Rows from block 2, named by matrix and row number. Rows with one number belong to one attention dimension. Each number is 128 + 24 x the weight over the matrix's rms, rounded and kept within 0 to 255. All counts start at 0. Numbers have three digits each.
# v: attention query, key and value (stacked) (model.blocks.2.attn.qkv.weight, 576x192, the v third), inputs 64-127
# proj: attention output (model.blocks.2.attn.proj.weight, 192x192, transposed), outputs 64-127
v.46:158121104092140105114133108109099104145127121135081123080171165122119187124162138154101085123105195113151154146169149163158095116134130100116119130095165131156084110131182159134151185127095147
v.47:141122104124129122147134103148081143112100124145138150149143137115125185130118112128141143127058137137142122134151117168129051131109133123148135122145099091114116134136159117110127150096075142
v.48:122121153178083114125160167153129129137104104118109124138137135094151131085091149130123173152146117134122187132137123089120116178134094128121124127104126134154124146125109123146095115137153138
v.49:082089112141107101126106146104103138098119151119112138143152129145096099119128130128138161098124104109162081120073123134131143165120086118072112115148129153139123127164116125110141110102123142
v.50:097153090134132120128111124080101093139099149112146116179154115118152106130126132089134156120127128141140098153155136102169160122094118118141138109132158091140173156085144132060093144129125106
v.51:106111137149110133116165152128136121119140165118110137133173095096129113124163132160140126147138071157153089143142152175136148155137113117150116136122140155121127094145113097144105134121167137
v.52:169116113074163112124153128093140102102089139139102096128145115129092144158095124097123146141128146144104111074149133124106123136085138116165159108105129173118101116157100129156122094135165128
v.53:148136099124133135103098121099109145071112107160139108142188145129164118126107176190157156144131147120061146085098124132168108100151101119131143109162153126155153119096120107090131105115150136
v.54:103130117140117122116125137050142146175132153091108111128151114123105081111136133127143130128130131101133103111107178138111113152121119131114117118083150131152132129150151134083130125115124130
v.55:157124129118124161084183149118145116103140144123120120091108115103119109154165184141105100136163100139115112113060060134153135143166147116134144151145130117128131140106130116111106170172124113
v.56:138157110166187148110126126157105129095129133140102129155082094125143119130128085148138155123130136112120132123108106130110118119116111137180132158131116137118112128160123095084105125109114147
v.57:084090116118113126128103125132094095148101125176098154156120098146175114122150129130120100109115113161124163107146115121143135172142119106139113141091188104159132135160172127117150145172151145
v.58:123114123127088139160119115128125135114142114125094115125127170135130129120148162110109119149143110156125115096118096153173177148130088126150149124150132123130158094141142121116166108070099080
v.59:169129135085127105127128100086140128133161119136158083141112119124152153176110118156166138142125113108140124069163143116104131126128116086098090114143109144134127134109118147079110140139106113
v.60:112117154120080132138079134081108097131126143114135129120155135180092148151133075179121122116131150114104114136068121110086130117135099108156149142139090104111086131117128123140141110122141170
v.61:109141111117090109147149068151113160134110133138079116141106062145162142150159140120116117105127112093103114100147119131124159131108153137136098106069116112115125113147090104178181114097144087
v.62:155159106124098119125131174147102143130152099113161094123106145145120137101136134127102125140139111131092092127112132134130112139092130103091127087169149140154161124131066084158133118083145149
v.63:089083141175108109144105141123126110096137137112076159110157104083161123135097131100128127119142152108107144100113101156129110092117105080132146109140115137089137111087135156150113152132157121
v.64:107120151111135110120110136149158126125144109136150132060129136095117107146113146094126071085137142131118082132147129112112177101101132120161117127127103116103106130087147164155141122154115157
v.65:122139131160156150120130108099164167080124132131133109155131109118175126126142096082149078167132110162122110084127111176092123127147106140115114139144157126127114142090109097113127153184140079
v.66:175107122122131136167149110081176112123113117138143145163116177153133154126084121116124143168135124124111122101101150139130126078137145143121170143095135137125149159091126068062161152096118129
v.67:135183177149100117130147148155103121131143123171133095141145145122142113119135120105151115146141133139126107132167136165161146151077149093128128148104131133159105123086105121128100066130147094
v.68:131125086090112156167108137130095124136088147156139125125156104196122115107130130118138136123142109098092123106117164151074134152103095104087141098126115130111167147129146139096070131108168075
v.69:155133131117160137136139135120135121154138113164128126124169157126141138125136116135118152151164151118112110136149115116107056091143139120132160115163184144121123119101120174130102155118105129
v.70:101115105094120144138160145147138179120164122117148110134137160067110142103150134164168150123113123081115150132108125070097108131138121145116131117143131108173157115085124112138180135103121158
v.71:096102128118106101142129129156129117110171163125144124121166105146148127174161132129179154141124114155165145127080106136144160177114147060158155103156092117120093150117141133144127101132119108
v.72:086127137120108136155132118107094141155115169097109124127141119142109095146143134154100135135141114085083145076097141125136123136118162155095123100145099145144167094116103127134122137184145153
v.73:145161109147152131128143145062120083189129102148136128132121139156127130099146164137130141145134126123124120115136095123123119122132143114135068151142188096093115134103129097121077107118169117
v.74:111158098159121145096167129148175120118147109123112149143099099096152151124160128125107168136168132148127178109111118124062116111086102162106143076159130062092091123106128101152145141153161150
v.75:122134136114104117104133139139124146115112138143122095132103151142147171084120127147127123140160124139102131125106105103117100159145111098151141108106121115083140131105157147133118137136179118
v.76:145131163113142143161102165132103133115173136147092145117143158096125161114167141106076146091125117099110120138100079149120186170124163163097142121088140126151122112118114099113111131102084100
v.77:150154132120137111109125137180116117162123159154113147147107096125110117138127132074117142098107120171083093134098132133145127079178117131138081138115147121093128137137109105115127117125155122
v.78:105137125094080130100139093120127144094106104135100096176155161133133119117086172176115119160150128120143180130119149112110169122123130149138170112095117126101125110086123162094154135071154080
v.79:089157122147117120109139083133144136128150104142118109139100125143149159106140093151108155117173140075138102151090126135150094122130141108155124145082113148205138148147138129148100162126125146
v.80:091095144103130082142084116108143129114125118121170152136110145109107095169143134142139132138144095132104131133127131128119155157122119129117122142135101151165126107133129109089129123128160105
v.81:140113148153121115109155104159193157104110155146172142129160091146143139099178122142149165152141111126120120144110116133133140152139144134173112108141161144135156133145178157119122096132187145
v.82:115089123120121119089150106124149126115101127123158133095163160087124112146159131085136106097142118091118143154114122111124138153116116107116123110138108134132109123146135121116104122116169101
v.83:131102119139096134130083124098072153105125131089120131113156098124114093152101149175148124117157128128133157116122145152135131140103095185141156106134115124098117064117158146151140167115136125
v.84:146152146122162157122140137133123167136147109155140167117144173136146149066106194185145092142120149088184131106132159136153121088151153084135100125160092154139139123118144157165117122093100104
v.85:163146124072138136125168095120154094104130119151137126127132137164157148111170112125121172136113145135117078199154117077141173112123074106109106129123093169145156095138169155120085092148160096
v.86:106163122134117119126134135141136120122137117138116074085115163119175114173091103156109141126103132113100118147131127136116119119145131129140152129124135095119114191153111140131118125114125125
v.87:114119152107116132134160120134114119120164129108090132163131150156145110169145118131133147116130157131140135088058134131115126150134171121104108170141192143107142163073122110115107177115169162
v.88:080146089117092132138145147104116141124116123133126140146141127106128144118156132141106131122107154110116113130092130103147121080113106125131155165118141124131162136146121103153103156135162166
v.89:139132174129092132145103104162117115094083110126173115102097082100119125138097093111151190146091162125164110098132091128144137124154119114151125127099215178146122170104143125169096167105129119
v.90:101149119100107133113127144113119089130063154102146181127133099153081140153143111139169102081150156155130152133124129109094129168141135084122114118167155109150116181099097107129124152125151116
v.91:130117151120147136174066120151135136126122070107111110154113139161128145149145095139099139156107124152093109137124113125153130108117130115094094107154154112160158120071112093100129133091116125
v.92:193131131153155122141108085128148144117090139130139144131136124140112115128134149135097112098121139116129100075158202083159162116101169169111163109136157082136137145133142089121120122135146126
v.93:089068116131118140150113079097160097132115144138137164116121131170102128114105136104133156158107140151133138136062149124138161103123154127155136171107128154089122076118129113084106115099101120
v.94:112143148114112141146107127115090153150144152115125129112102080113116117131091121147093174114118126133118122116093173109119123095143137120086117138148210158096129118123161156128128120078168162
v.95:144147127117127091114062156162133124137153135123103124162122178136111092140120110097119131172072118145118111117106136103097144124112130081156118101180100138139153127125101102118137085115152130
v.96:107149133119152189111129146151114132138109185115095101141077139134128144119114164133162134133125124138201143164154118122178119140130135133163108131142102108105106173114107135109141132159124099
v.97:117128110125141176160115085137111133107094157136096161097124121145165137137139102183094129129143098116137154151112116115132124102162094126172145151128155134113153143172118107113074124188095160
v.98:154133143105155114113137143142091151132168119142150116144165141160126155130112116123158105143141119155104141186171166101156110052190117113091127136142145171103095161113080098172113112156144150
v.99:108083126110150133146118103120099140164140146142145143071121106135103143195139162131161118121123125128125160137116148161107152150115124127124106134143154093165114142163099124156138125112101128
v.100:147160114147108080089117172133151130162163142121172121134072181104125123135131116093165166136128115123078123165152097169164168157101148168155158097136185116108125120078117133172116121176117096
v.101:111114130110128103105121110129150140111145164162147148168103112157114127101121113135151115105079120173101108136140114120143130127158129161173140141122109144123088139114117142120107144083120130
v.102:143159146106115090126087143135114112128132095126137100133103114124107043201127128111114122125136161160136150092096141138138138128119105123124155125127127122124158117145133111085177147139093097
v.103:081098138119102136129131100157190107151116128147134113183141157171146121087123085083162135142117142112105117162109138200130127135119150135163139158130132160118111117091114114089103092125143097
v.104:146129153170148146124093096144079106133116098111117097165142151160129128141140131138169139129129126148145138192151125121160151094148168127113126117119141079052183135117131151116157119116091131
v.105:081122157085156096166128134126122128107129138100102131080130127133117149157139117142147126148158105133072128106135135095165152138156154152131179149146170121174143154151126164161151129162118121
v.106:103110146116137104128125108129147149099151137140137132153144111139117141120154112121134085131138156084153192103098119185096099146139114081125124121145137130130087115131139092155123111169086145
v.107:120135112100103138115166096136136120104140160137160134108135134128139159125112057132125150138085111140099148107141148135130146122142139103116140117110109122145139131138124134085104118139092163
v.108:147126112112124130115146138089131195094118132105143134140156140129164068156156121130124153100124144081065133135128124156159164101135139100111103106148103150105173150126111175181112136125118151
v.109:132120143081143172095154131139131120096202166162111151135181196112124152146156120112092113160081148116139076148152094161080165103156105129166131134100180110156111130128112103121116127135160142
v.110:118136131156142135123189112112135176132122164130132133127099125103114148152126118119100116126084152103116107126142107135162164085167132129120109128141143100131144132103122119116115115108126132
v.111:130127105140130127144115146125163181179165131140107153143082168113151141110123103120124162143144095128131119103137130147129149138103092138106107139114155150123101129127131123150126128147124129
v.112:139192150145165175112158143128148112157141126096130179121123109130152138140132155096158124137133144102121130100155132152135125144133167120159119152110176129107131109123126145128123102137118145
v.113:139177093141118114088112110120151141162107176136100138134112107130130153133127121095086099104158176100148157152156160147145139133144117130153127127148121105141132116138071155096106131095118144
v.114:131144120135128121109130137151170125075103122156136139133074157124094128130128170106125153204129129128147142176140116105156145162127081097089086112099165158107092127089140102129126122146120118
v.115:139144119167139160142106119126125078159133136153108152085160142143119141143112118123163121131106120170120116096177163115149100082088121084116156092130104133125122128121173123155153115127121132
v.116:105123098112101131146086130156137116122112150098126122140120069134096147117086121107145104155113133147097137153135122111100111152119113111112118150082184139141101155115111138149077062120136177
v.117:116102124114125133139148114145103143105083124137115152156104131156161126104125140093154152099141132119148085151122130140113136118158145165135149104122102103118147150122107104122140131080130089
v.118:166137142080120114170132121121094127138125150131110141129110134112131113077121142155128162079119087142112164085106135137136129117158121094149113133118118140168146147132080154151129093102134125
v.119:085128159174143157106132110137109087136155098128123090128147143119142117101156110124120114117154164080122141095136086146119074119161121118151165123146109092162163105141112129166119112172119130
v.120:125088112148149133109090135125128122138100151148134173138123102115122091142146097126124133122134112127094106102163107107169133134128137132107099137122147129130111121114085134145147116108094105
v.121:145157117130118134164140102124120134138158106105133129132076145137135111111100133139119145172107135108115163108099153136048051142124129133101206138105154105148142118117132138125094114121121109
v.122:150115104127168155097093173128073152160139127161170134135126115133134115138131125104094072149118184146127143093147138138114093131150121117116140139139140128136111135117155118162118121143153179
v.123:130146115127170157121118130134139114093156125075106109123149119104167118108166153090112137128116139093117134084130148113150107132152162134115090140108094158141122135136109112166118084146078134
v.124:132152147113136152113086107130123163136114088171167107123115130147118098136111128148134111137134105148098132129137131115119148135174144107152150122143176158155145138130149120101168144105112082
v.125:156074119129156112156155142129136121112138170129164142123133105123147116171116107147117125170114133137114114155112109225129153091142150122099123218130143129143108139108158158090155121125147107
v.126:165122140136173146135092151109122155090130119049132109147155136108114144152134133112152121140118066101177118092084158132156154129145095135151125160119126134134099149150136135116064140128164135
v.127:142137134105143130156145178106162175136145118131142111160081153143124166109130125101119171124107141096143144115123144145152105137106154119130122147070124106132110149173105100111146166098141134
v.128:161169149144165114129161115139132128124152114100136132116132142133150136131110127090098091137131092098131133106157138141131107100152122095131136065141081131148113122165130117137155122122145141
v.129:109117145110170138114127093134149108113132159097101128139129144116097124118124126112127116125188146134184151155139135098126102140160141109113152118097145141161180178113102112146064136112146101
v.130:153114152159135165087124098132122138164117130139149110140130159123108083119133118141133178145115133096107138155108133157133098111142096109145126167128118130105121140120092113110087108147145108
v.131:121181159106049117142095133124106134158074195124104137150134100143110125088139141114087174133142128136138163115104151103123111080115116135095089113119124088125137145112133137132081099154101137
v.132:121102130099116157144123129145101108084113142154137121115154149130123157134152087142118112172156142142143142108174128114139093159137117129113204145142153146111137086162120129127151130108189107
v.133:108116112128154173113152129137124132129149142132137139159157091152160138122161128138125101152116127110117111177154178136148139121136117143153131113091106143133092108117156183152135107117125129
v.134:123138108108102162175133106150087109169127113099124122104164060141107099137136123131155146137144134085138121132099123080115117090146171161158119127173177113160124151120114141115144135110127153
v.135:129156130156142133077120142127110184090115122166154132137124142124110104105115169119110118139139106159124154082134122106152104126142141140089146136159085139126138180136109128108118169139124129
v.136:120112129111141117158173148138132187165101118138185161126110109154150091143122103169173169132116155152102125117133134116130132152179147140131093138115103142151103161176135133108118092106143133
v.137:127171131108172153132143143145105148151135111097127116156133179075148157131086146127130129098146111104091123125159123148103122132112115147066143119128178166112128157096135086124131141128126089
v.138:162184124137139131149118089170109115162091102108080120121109113135128100155144162107154137106130121064163122113145087123078122081122124122097126116108125117128143091129127128154109113098105159
v.139:150139110070091139088161108116123136165128147136090129123103155165161162115119148108117124153154154189118197167135151153130119171099132081100137125160097097119171151056145147110142132151147123
v.140:138158075146137084125075091169114153170108089144091078144121158136106115106096133081128180130140103172127142159162119111127113111139148160089125100179104120094158117137074139144122123155127165
v.141:134154129118125127128127163104127147115127135148140080105187147113137118147129124146142178117100133131168139138139135137162126159136109138109159136116149137199089109141156118113115118136151158
v.142:158130133125144123119121152125163107169116138153115116131132133101075122128148155130095129151105106115124106131135136104124146111094156150102162127126150110102133129103092128123143133121099122
v.143:146089107098154100141140148144107104147108113131108107122135094140073118126133114106157112121136125154130177128150138120128134109126170136122137126121162117126165131141133133148127114139173142
proj.46:119106124122105112157157156109191162139115154139167148129145142153152144128124132168098071120163119142103071105087119095105154160173138157143132118119095139129138123100141147169153096096123142
proj.47:101073160127114141122166120128136112120158107156135172150122145144121155109085123103077122089189117113116136142136165114145142131122118148139158134165158132130123163097166124146129122115065158
proj.48:126153094121138139143111110151118132138135143083149099185116113105104143151114084167138167131166154130075216130116183152132105177154128088132120146141145091104143112078128080171115111088092125
proj.49:136140166117154114136094126135188118096129123105160166172128139120089147135148128166125129122135130111136181133124140144118102169121070156103169112121116126152166073112124165172164130138155135
proj.50:099107131077130116151149117115107100130121182121144088097133123127148103135099140153108164163089155113146152103161122106082133179155158077117128121112172138158138103138166127160127116132098159
proj.51:112094140116140091136111113175116135130147128150130122136166115144068137101101152134132137173134126111101135197103144094110103134114127086126128138143124090127109120113112100097097131112143098
proj.52:137116145134126106121141128115118149162132135152145120116117140159142109149161166135137113152085112119153111153173086166139144120107110144110120159094138086140132143134112118112148147111127126
proj.53:119126098122105121154137137147104203074129128177142124137141144128150111113085114135141073160151130117094110126112098133104115134122147118177125159124115131125126118117128118122101159137154106
proj.54:113139110147127142138156158109150077104142190095119117140122150084147095119114156114117150104117132089113126135157149133129142117100144103149122131102120059104128111112159163157126163138144117
proj.55:115098154135154138117154065143153083135107123164098099136131129101189148114131128098139125152142132127143129098136122156106133127127110095145149113103126153169156083112113072113162162132152124
proj.56:153152082130137121149154116114146150150129111138143106126163126122138066105123126099106152138156110122140140177144125113149124080105114116118139126131152131120115084110207156159133116129151152
proj.57:076135141097149170106148062126140132107133121145127122127134196127130131115134107099162154118116159164151136143110130149121147149150082115151124093137148164132113157069090104156106132116166175
proj.58:154137094102094138145113133139128137142120137145103170134139114168144158176150124121122150133140107143082118103163106090170072140150105120169134165111136129109125122114151095155142124144094132
proj.59:122103171153139164111105119112128096154119155134093151119096154147096101123114144118124126114103140120119109121120098145184122107146084149123107146114154142145115138111145144137109126111136117
proj.60:127121082108122096172150135128159130115130085127145109127172136137150166135164075133123093123137130110159130085167124122107145119149115106137115152113134127129134091157109138139163124110128118
proj.61:128159162081104129143121156122069138120105135157108112097121124143132101120186091154071122123106123150126129153171132117146121117148148099072107117125107091137085158096152123141115099098096198
proj.62:119160152132121119133134140176117121131132124127142149144095124136117094142095151185140133146124168146124108084094111084122125125104121067091122108106141081148136113169122145148106124083096105
proj.63:107152130140106135143170079101097090128111122110140135099109143147148154136123162099087155087105110146135113110152146156169116113144129113105153134127096120113110165123182120119131129139157143
proj.64:115131130088101155099105114134104120105145131103071103159110127122149129135139104125104143116146165172138127128130112107139109117153117154105147153104089148139113098105067150091163119131126142
proj.65:145105101123140167110122115166117103122086164103186143162120108122127116130121141098102099155157120128120124153172098137147130106114123142156100167121130103117095128112123102136126092135124106
proj.66:103143150109145106086113115116162126106116148112123163111139126137117135132119124132114126177139139111132122190090098145099142139085159163120123156131127187141092130162175126099117110127125147
proj.67:140127105119157115084134118118084099119155113133124131143133122127122128133155146142208151132095121168140117110130122143149111164137117150132148137160098128129161108131174091134138134150082120
proj.68:136126096161144091110151128137134148171149121097148104142130109117131131143164135158166144151106130142128083147140081124154148108141097122116128099134132105190133147141140168120149125135107117
proj.69:119124076129127174118139115131144116133115164098101132113109132148112179125101095145134139112116145062141119158118163114147143123124082103152108109174170118093137125104161141083108129115160134
proj.70:131088136119131124104088106135094163085136106142158152141070131091129098134097167115113143126152130121138086146086164154124076132149164075097113123150151150160142132122157133109181150171094124
proj.71:127116098106134123116119116119140156124131145114092112121123120123144149128120155142133130133147094138110108125104130151121149145185108125142146139133142118107128092198153144091154128121087142
proj.72:132128087169161112146122156170083169205129121114104122120075109131121111166092087092141104146091097143110118077123096111163109111136114115123180134107114076131157131148116163171104138145192156
proj.73:107130155133156112116127087146104120115124139128170138147111090102144112110135102111139148133069122158104098120104114166111143160134149127112121164155127105096119162099165189062168124082127122
proj.74:086174125094166132084160126141123125142149135160135129128138098152078160140127159149110142136128111105127136090101093113141126127095123135103092141085111104128113151141106134132148192153112125
proj.75:100064117103161141147089129097110104140138144143084143131115122154129164180112150152147115136096160137131121123136141074155153115126140130139123130092094137157103128116135086116100178147119120
proj.76:130143115136105128140135099134097132114079132111078071142113118084117135138126117099150125125124126143129134082100098147118113107128124148095123148138112139192102175090117116169128127135169094
proj.77:129179108124155088141114117137118113139129139093113112096166125165144118149131140137150110139140147080116113111150098147118143155125131103103129117090124117154146080124147142065119085112121124
proj.78:106124154125101172139125156119174117157167120149109138140111129093121122118098132108140109149171140087139155120139112105134149151143150134136101114109145148145112119093130202117121117116176170
proj.79:093185137125109179134149136114178116155111075148141117126140099138133106128140139149148134088082070133132132130166127169151068106133114100078125142118132128127108131111158138119119120129080132
proj.80:104141085141131144159129126103131148118131106172139104102104195119132154153099145135102092113087166111124149154149143122083103124163151100142122106121149141141101131144074143144119121131185093
proj.81:114157120164154133140144096123147147135116119158146097129104169130074160102084139107098164114149146104143133155127126082115097133120087116137135122163077133127127165147164127113148123138102119
proj.82:105150118114168146172125096166169095124097096160107146114136166095119145104129148132114135126126112170133123165140091155090153119155105089141087117153121114076172179142158125174116094107143090
proj.83:131127116127093114146132123106089142074124147099133151128156097153110100116135142109097110145099142097160162135159097077104159181129124142136165107107169128131152146115107087134143149145100141
proj.84:116109140161146163156111152112095093130171161096112183093106112144154144123178099094114149107113114112114129138139121155123154137130116168135166113120161148131077124146110139162115181140169112
proj.85:056072140119145109169159124082130103107140117152103123153123144174146112133177131134135130132110118148114148120111154157103153094151091112104124127137121132115146117116129093103141105128106101
proj.86:150144134137110132137157132137108100150131137123152120133063109148129129118141124116132123113109113141136107136121138100116111115143155138148120124123115174124114158108094084128109103142157144
proj.87:108148130130111114168132174104152135106151133123139114129161138127129087128128138168122139103158107129120146173108101115075101098144162152164155192157133115138151106113111119153160162111160116
proj.88:131126101129126127134114146128101129136165110122159122125135117163146135141123117086146112086125130114081163124107119110137115136167153163125114121086079135126139100132128133151113075127126143
proj.89:145119191113130117170146126127155092125143092137104141141150114142127147087146093138130121107144149144121154160164098135139134075115158109107113105105138124143094129101142112109126123156134119
proj.90:136125105119115097117108120136096180117123114084139131141148155128121131086113124079107065145154136151101111121178131136132084128097138121153143158109133098119124103109139118115133174152150079
proj.91:122095139125140078116142113140135110111118087092154133133165147175119142125131160108161113157145133109159168085131118167079139112151166153118125129104116115153102166124157156146082117191100116
proj.92:131074135150169097117130119097107103130142155060104125177127166092112117124128151118131140127141157134112185159154127172148110132096122110116104116164107136150137125127096130146151121148097121
proj.93:109135105135109101131146112154145118125065129143128159145109166130176134128129152121097139127115122113127122133159079091164149150137125106160148123109127171194109100150103127112147146120154087
proj.94:161161135143106131118096144154116109120142074128163130094116149116145131127108132135159173140140101157161118112098167145109107120142126082153115137146146098129113112178102083120150134167133060
proj.95:123139130131136177112094121148130127081113155077146172077114137135145138056103115122124126110139157106102124095155139124146095143131116159096144133088137137125146126124175052146102122160128145
proj.96:146119126123125152125097094145142140122119132116133134147136155136130120164133086112112156131151122143153127150163147093109130150150120115125124101125147108134119104091124141097125113119120165
proj.97:115154112147127124101133135088120133145125108120144125129161147124106138139080098178136156186129124159112131139126092168120095179157128142089125113152093153142091083135183131122106103121083137
proj.98:114105161123139119113136114119124134146126132136134146152161125166130142134163128181109122105156108115117146094108121134145152098157147114101164130169122156098113171148125144137142122143147169
proj.99:125144126106114158167081139123131135125124064093124087133075140126159139117127148128104134100141104102104098194115102109116163104120139180133116093090137130120159114127085133147128160156129116
proj.100:193140127125097150105097108109130108196145119120125126115154110095121118148124135102144090163072112160100145135140159118123103117175114157139055135119104107128116123138152146133107171122138101
proj.101:121107103177105104095111110166108126127136150156152160142146129106146116115138165159124127120151136149161179136121122171137130125162153106139140128082120107148131101138136152144069129164146073
proj.102:120161171151121087151130090117100108143172130088135134095154148100139108136099104123097093144131126128117150115128167082101112106121179118141165148136128140096114106157136114128131137108132142
proj.103:080145139163087137147139103112148139110118164183122110116148162185189097124140117143146180155123118126127110180162130159074104089111144115090096099141116162123091124115100134137107189136136116
proj.104:143092137139134107143094135134131142143155141126067130122109170132126148161145136108103163156138107119122156109142140148182088111143115165086083142130098092149142140139138079127113147128150154
proj.105:143115110134136083157103146170130075145112117128138118129100152120123150128149124144120119149123134124128118134121143149137090084155117091097132135118132126127124090120117123101163141156148116
proj.106:122076123102102158092148092074091121119129078155131106127107158163099131132112165126116104123142101125135128173100147135119092091125111133108122152096124157171119123126119129095149130120136077
proj.107:093136107163159079162120099142093149128149116168105137151196158104132166104110107151191114157139155103138145168114126179109151131142154163164136148140114112177152134150113198122115149122122108
proj.108:130153134142122063119162106118135127148131118150164112117123084109141162153170160172110162099139123127094161107099161089153107137126120137114129121173107111139055156119064180113173159108164172
proj.109:153105144150151134128125122153134147106140088130109136104109129086134138148109084131128151144148085144148091137097104133145116110143135088089123140130136163107144129116103123131161126110109092
proj.110:141126152118116142095141164115172102180118105113155121092089104120121131133108154128110121137130139107172105141104134164107134141096128074080117139127128121095106090137115139165141139126128113
proj.111:134086141127106128137092135159174141115115125120113108102126089111137130117126114127181118126112131126078145130104091104125111124147137174125120122117119076158147110107112144129133170168111163
proj.112:136120125129096084105124136157122107120154154067114118109134121138111140108169097168124149119123142116134132132105085127118125149163145130139088159116119148125107147121106092115119096113133133
proj.113:091113141109167111140113131126095091117132123131136137149158136137117091173124129134111164154128094110091153185088131106115123167125137099134167135085156141080146129122129124117134154120086088
proj.114:090095091106138180138152157077136135147110119124140146177120177134122120117142119111150160146127099191104140130155157154114132098095135136108081151121121135055142087115140142110102144100134103
proj.115:122148124143113119079113140131104117177173104103101113148090132118120122119121078116149124144136160134112168133108121161087106125122135111139135112095089121160169175141154113151187135147094141
proj.116:129140113127167156136138129108134159080142119148179138107091159150144134121107092088127113123123136154143128173124133143082130157123164167133130150121131128146102141103117114110114138162185169
proj.117:134162135158133131139135124138102092108151159175123106136131132158150141133126144173137148145155138108114121117133128121149134115146124146121129105136134116137108110112105136158127171109136128
proj.118:138162154153150134156159113110143172124143095128168141126132127125141116128127182077110127131158139090159130125148131138164118085112099126135138133110128138102119129127134148129138118132150144
proj.119:132159112133139130118141139128141098107145123149063125072160080119147106123127125125098126107123118135093116160100153097162137158101122125136097074130079126124139115150123126152112103101096113
proj.120:152144130128107106128107153123143147123147159171123164168103120132103207156115127119105097150123123115111151156076129140158126130154120149121125105162111137146114129154167140137147150137113080
proj.121:124117144136110133151113169158120144121144121122128107128109136091126132124104112141136157143108132127138118091136125114127126132162178108145161127160087152128126136138163085110142105140121144
proj.122:087157075108145113094110125134120148129142115073134165086143117162108165129076119127118167112164120130090082097136144129147125118140135126152131135119167120124123149135136157119105131198141141
proj.123:107132166150101110134159144126119107081117111083158158125144121136130177133103123158092117131136130152176154092097062146077149106110137132143157132111173157115153111107161154146098134069102134
proj.124:153148129089100120124119135161135147091112137121130127120138136139105145109155118096171171129135107121113124093135165137135183141117129150075145161108152104119151100129136110134155101144140100
proj.125:087145148125167125125128082100133120118088141131131119119111127122126132106144153123156149150143129166157141152128130110141128090183116119140113133148176135096139132114161116106087151098129108
proj.126:094094143092142156158129124125158162125102145096158149109116116154154128090158178138169132148193131152136180119154112149163152083140157140108197140118120125155127141112122098084105098139122105
proj.127:164148117165145168147176130150133140109146088143087112119127173129111080101161058106113131182137144124137122139146108147096130124137128189114113086171117122168158111159085091122114129113178146
proj.128:091182171122156115143126154138125144154143112174131082155145114182161113106128114131174127081141134108108097079138110116154089104112110142168158143130124124131144125135114114112115148133114141
proj.129:121136122120168158093120102068188144160123083136111118058137168153171132138140123154114153087198125099104175123148158101156127114108127135161150177134137150156147165122157139143095168129106132
proj.130:093141146112099150112145129125173108128124093107132145094123174143139142101157158095121127112150109127132098141173142132128123142097124108097090104181118115145182126109133122152157102110117130
proj.131:152142141110127116119119148122140102152115134161114133116097136117098146080102151161121110141135111113141150172122120167136145147146103116170148124124118125113130071144085123107084103114122111
proj.132:117162110157136114162129122136137124108108118111133144115111101168098099096124140110153146090115159118107132093168087122109112131130128148126156147113128110112137102130081110134117122136149121
proj.133:099144136149140123158142103135130142120106083133142173131103137182122148113097151118111136131115143105136076123160115151134172146099140135117126123115144081120150145112077127134123147126113131
proj.134:088135153123126123084135143101133079164122144095163129141152100149184139159095179115108173148069137102195150127114141074097167152125123108106135150121145109092104131149099122138127077095159097
proj.135:126121127118103109145149141145170149098142121119134069098127182127158113137099116117105177177162127110163146113145137152114097129132112132138092134162086166083136130116096136119120137093128118
proj.136:126130165156096115150088100090105117136073106126083133116152128128135134103136140120161140139135114120157145138154105129115128146146168140141127117084101167167142162105107131144130147122099121
proj.137:134127145178101099174142134099101129162150175104072165114132089151128124111147108142123117136120093163101147156102141120084159134131110110125155157112124139117140160110168115106101138140118144
proj.138:157122128158110114096116106090102125121132149137160152120099157142107123105115110111112159146179152118177109092133101131140116083118109145105108081111094071053142153090143108143125145071133108
proj.139:167126125119108111145153101103140102156124142161118134115135091089128146115147127129165113130101106118138158116145134110111137143097172170153139125108145117123179102118090140097148083124145112
proj.140:141082129131063127091145177140116116096127068124108101144088120125177155175141123103111107080146108133146143164106145157128123123094143095146085117130117098093140116130140151147153098113087130
proj.141:104161124141133104145167080122109127159106111154141153148119124094103154128174104113110124119107159169087099121151120101159109150092142119135149158121124125134110127165169092143097153139120159
proj.142:123132106109092104115104103114122120166088123120145141068155113121125132120096143146132110131116139140131134092105152114083147126102133140148132125141102140114100141146169122144088113163153122
proj.143:105096077142119136095132122117137117130149130107126131091111127151130120130108109090083108158146118139143148134100140140121135144130139100125137082151103099086166128133074127138117140113125119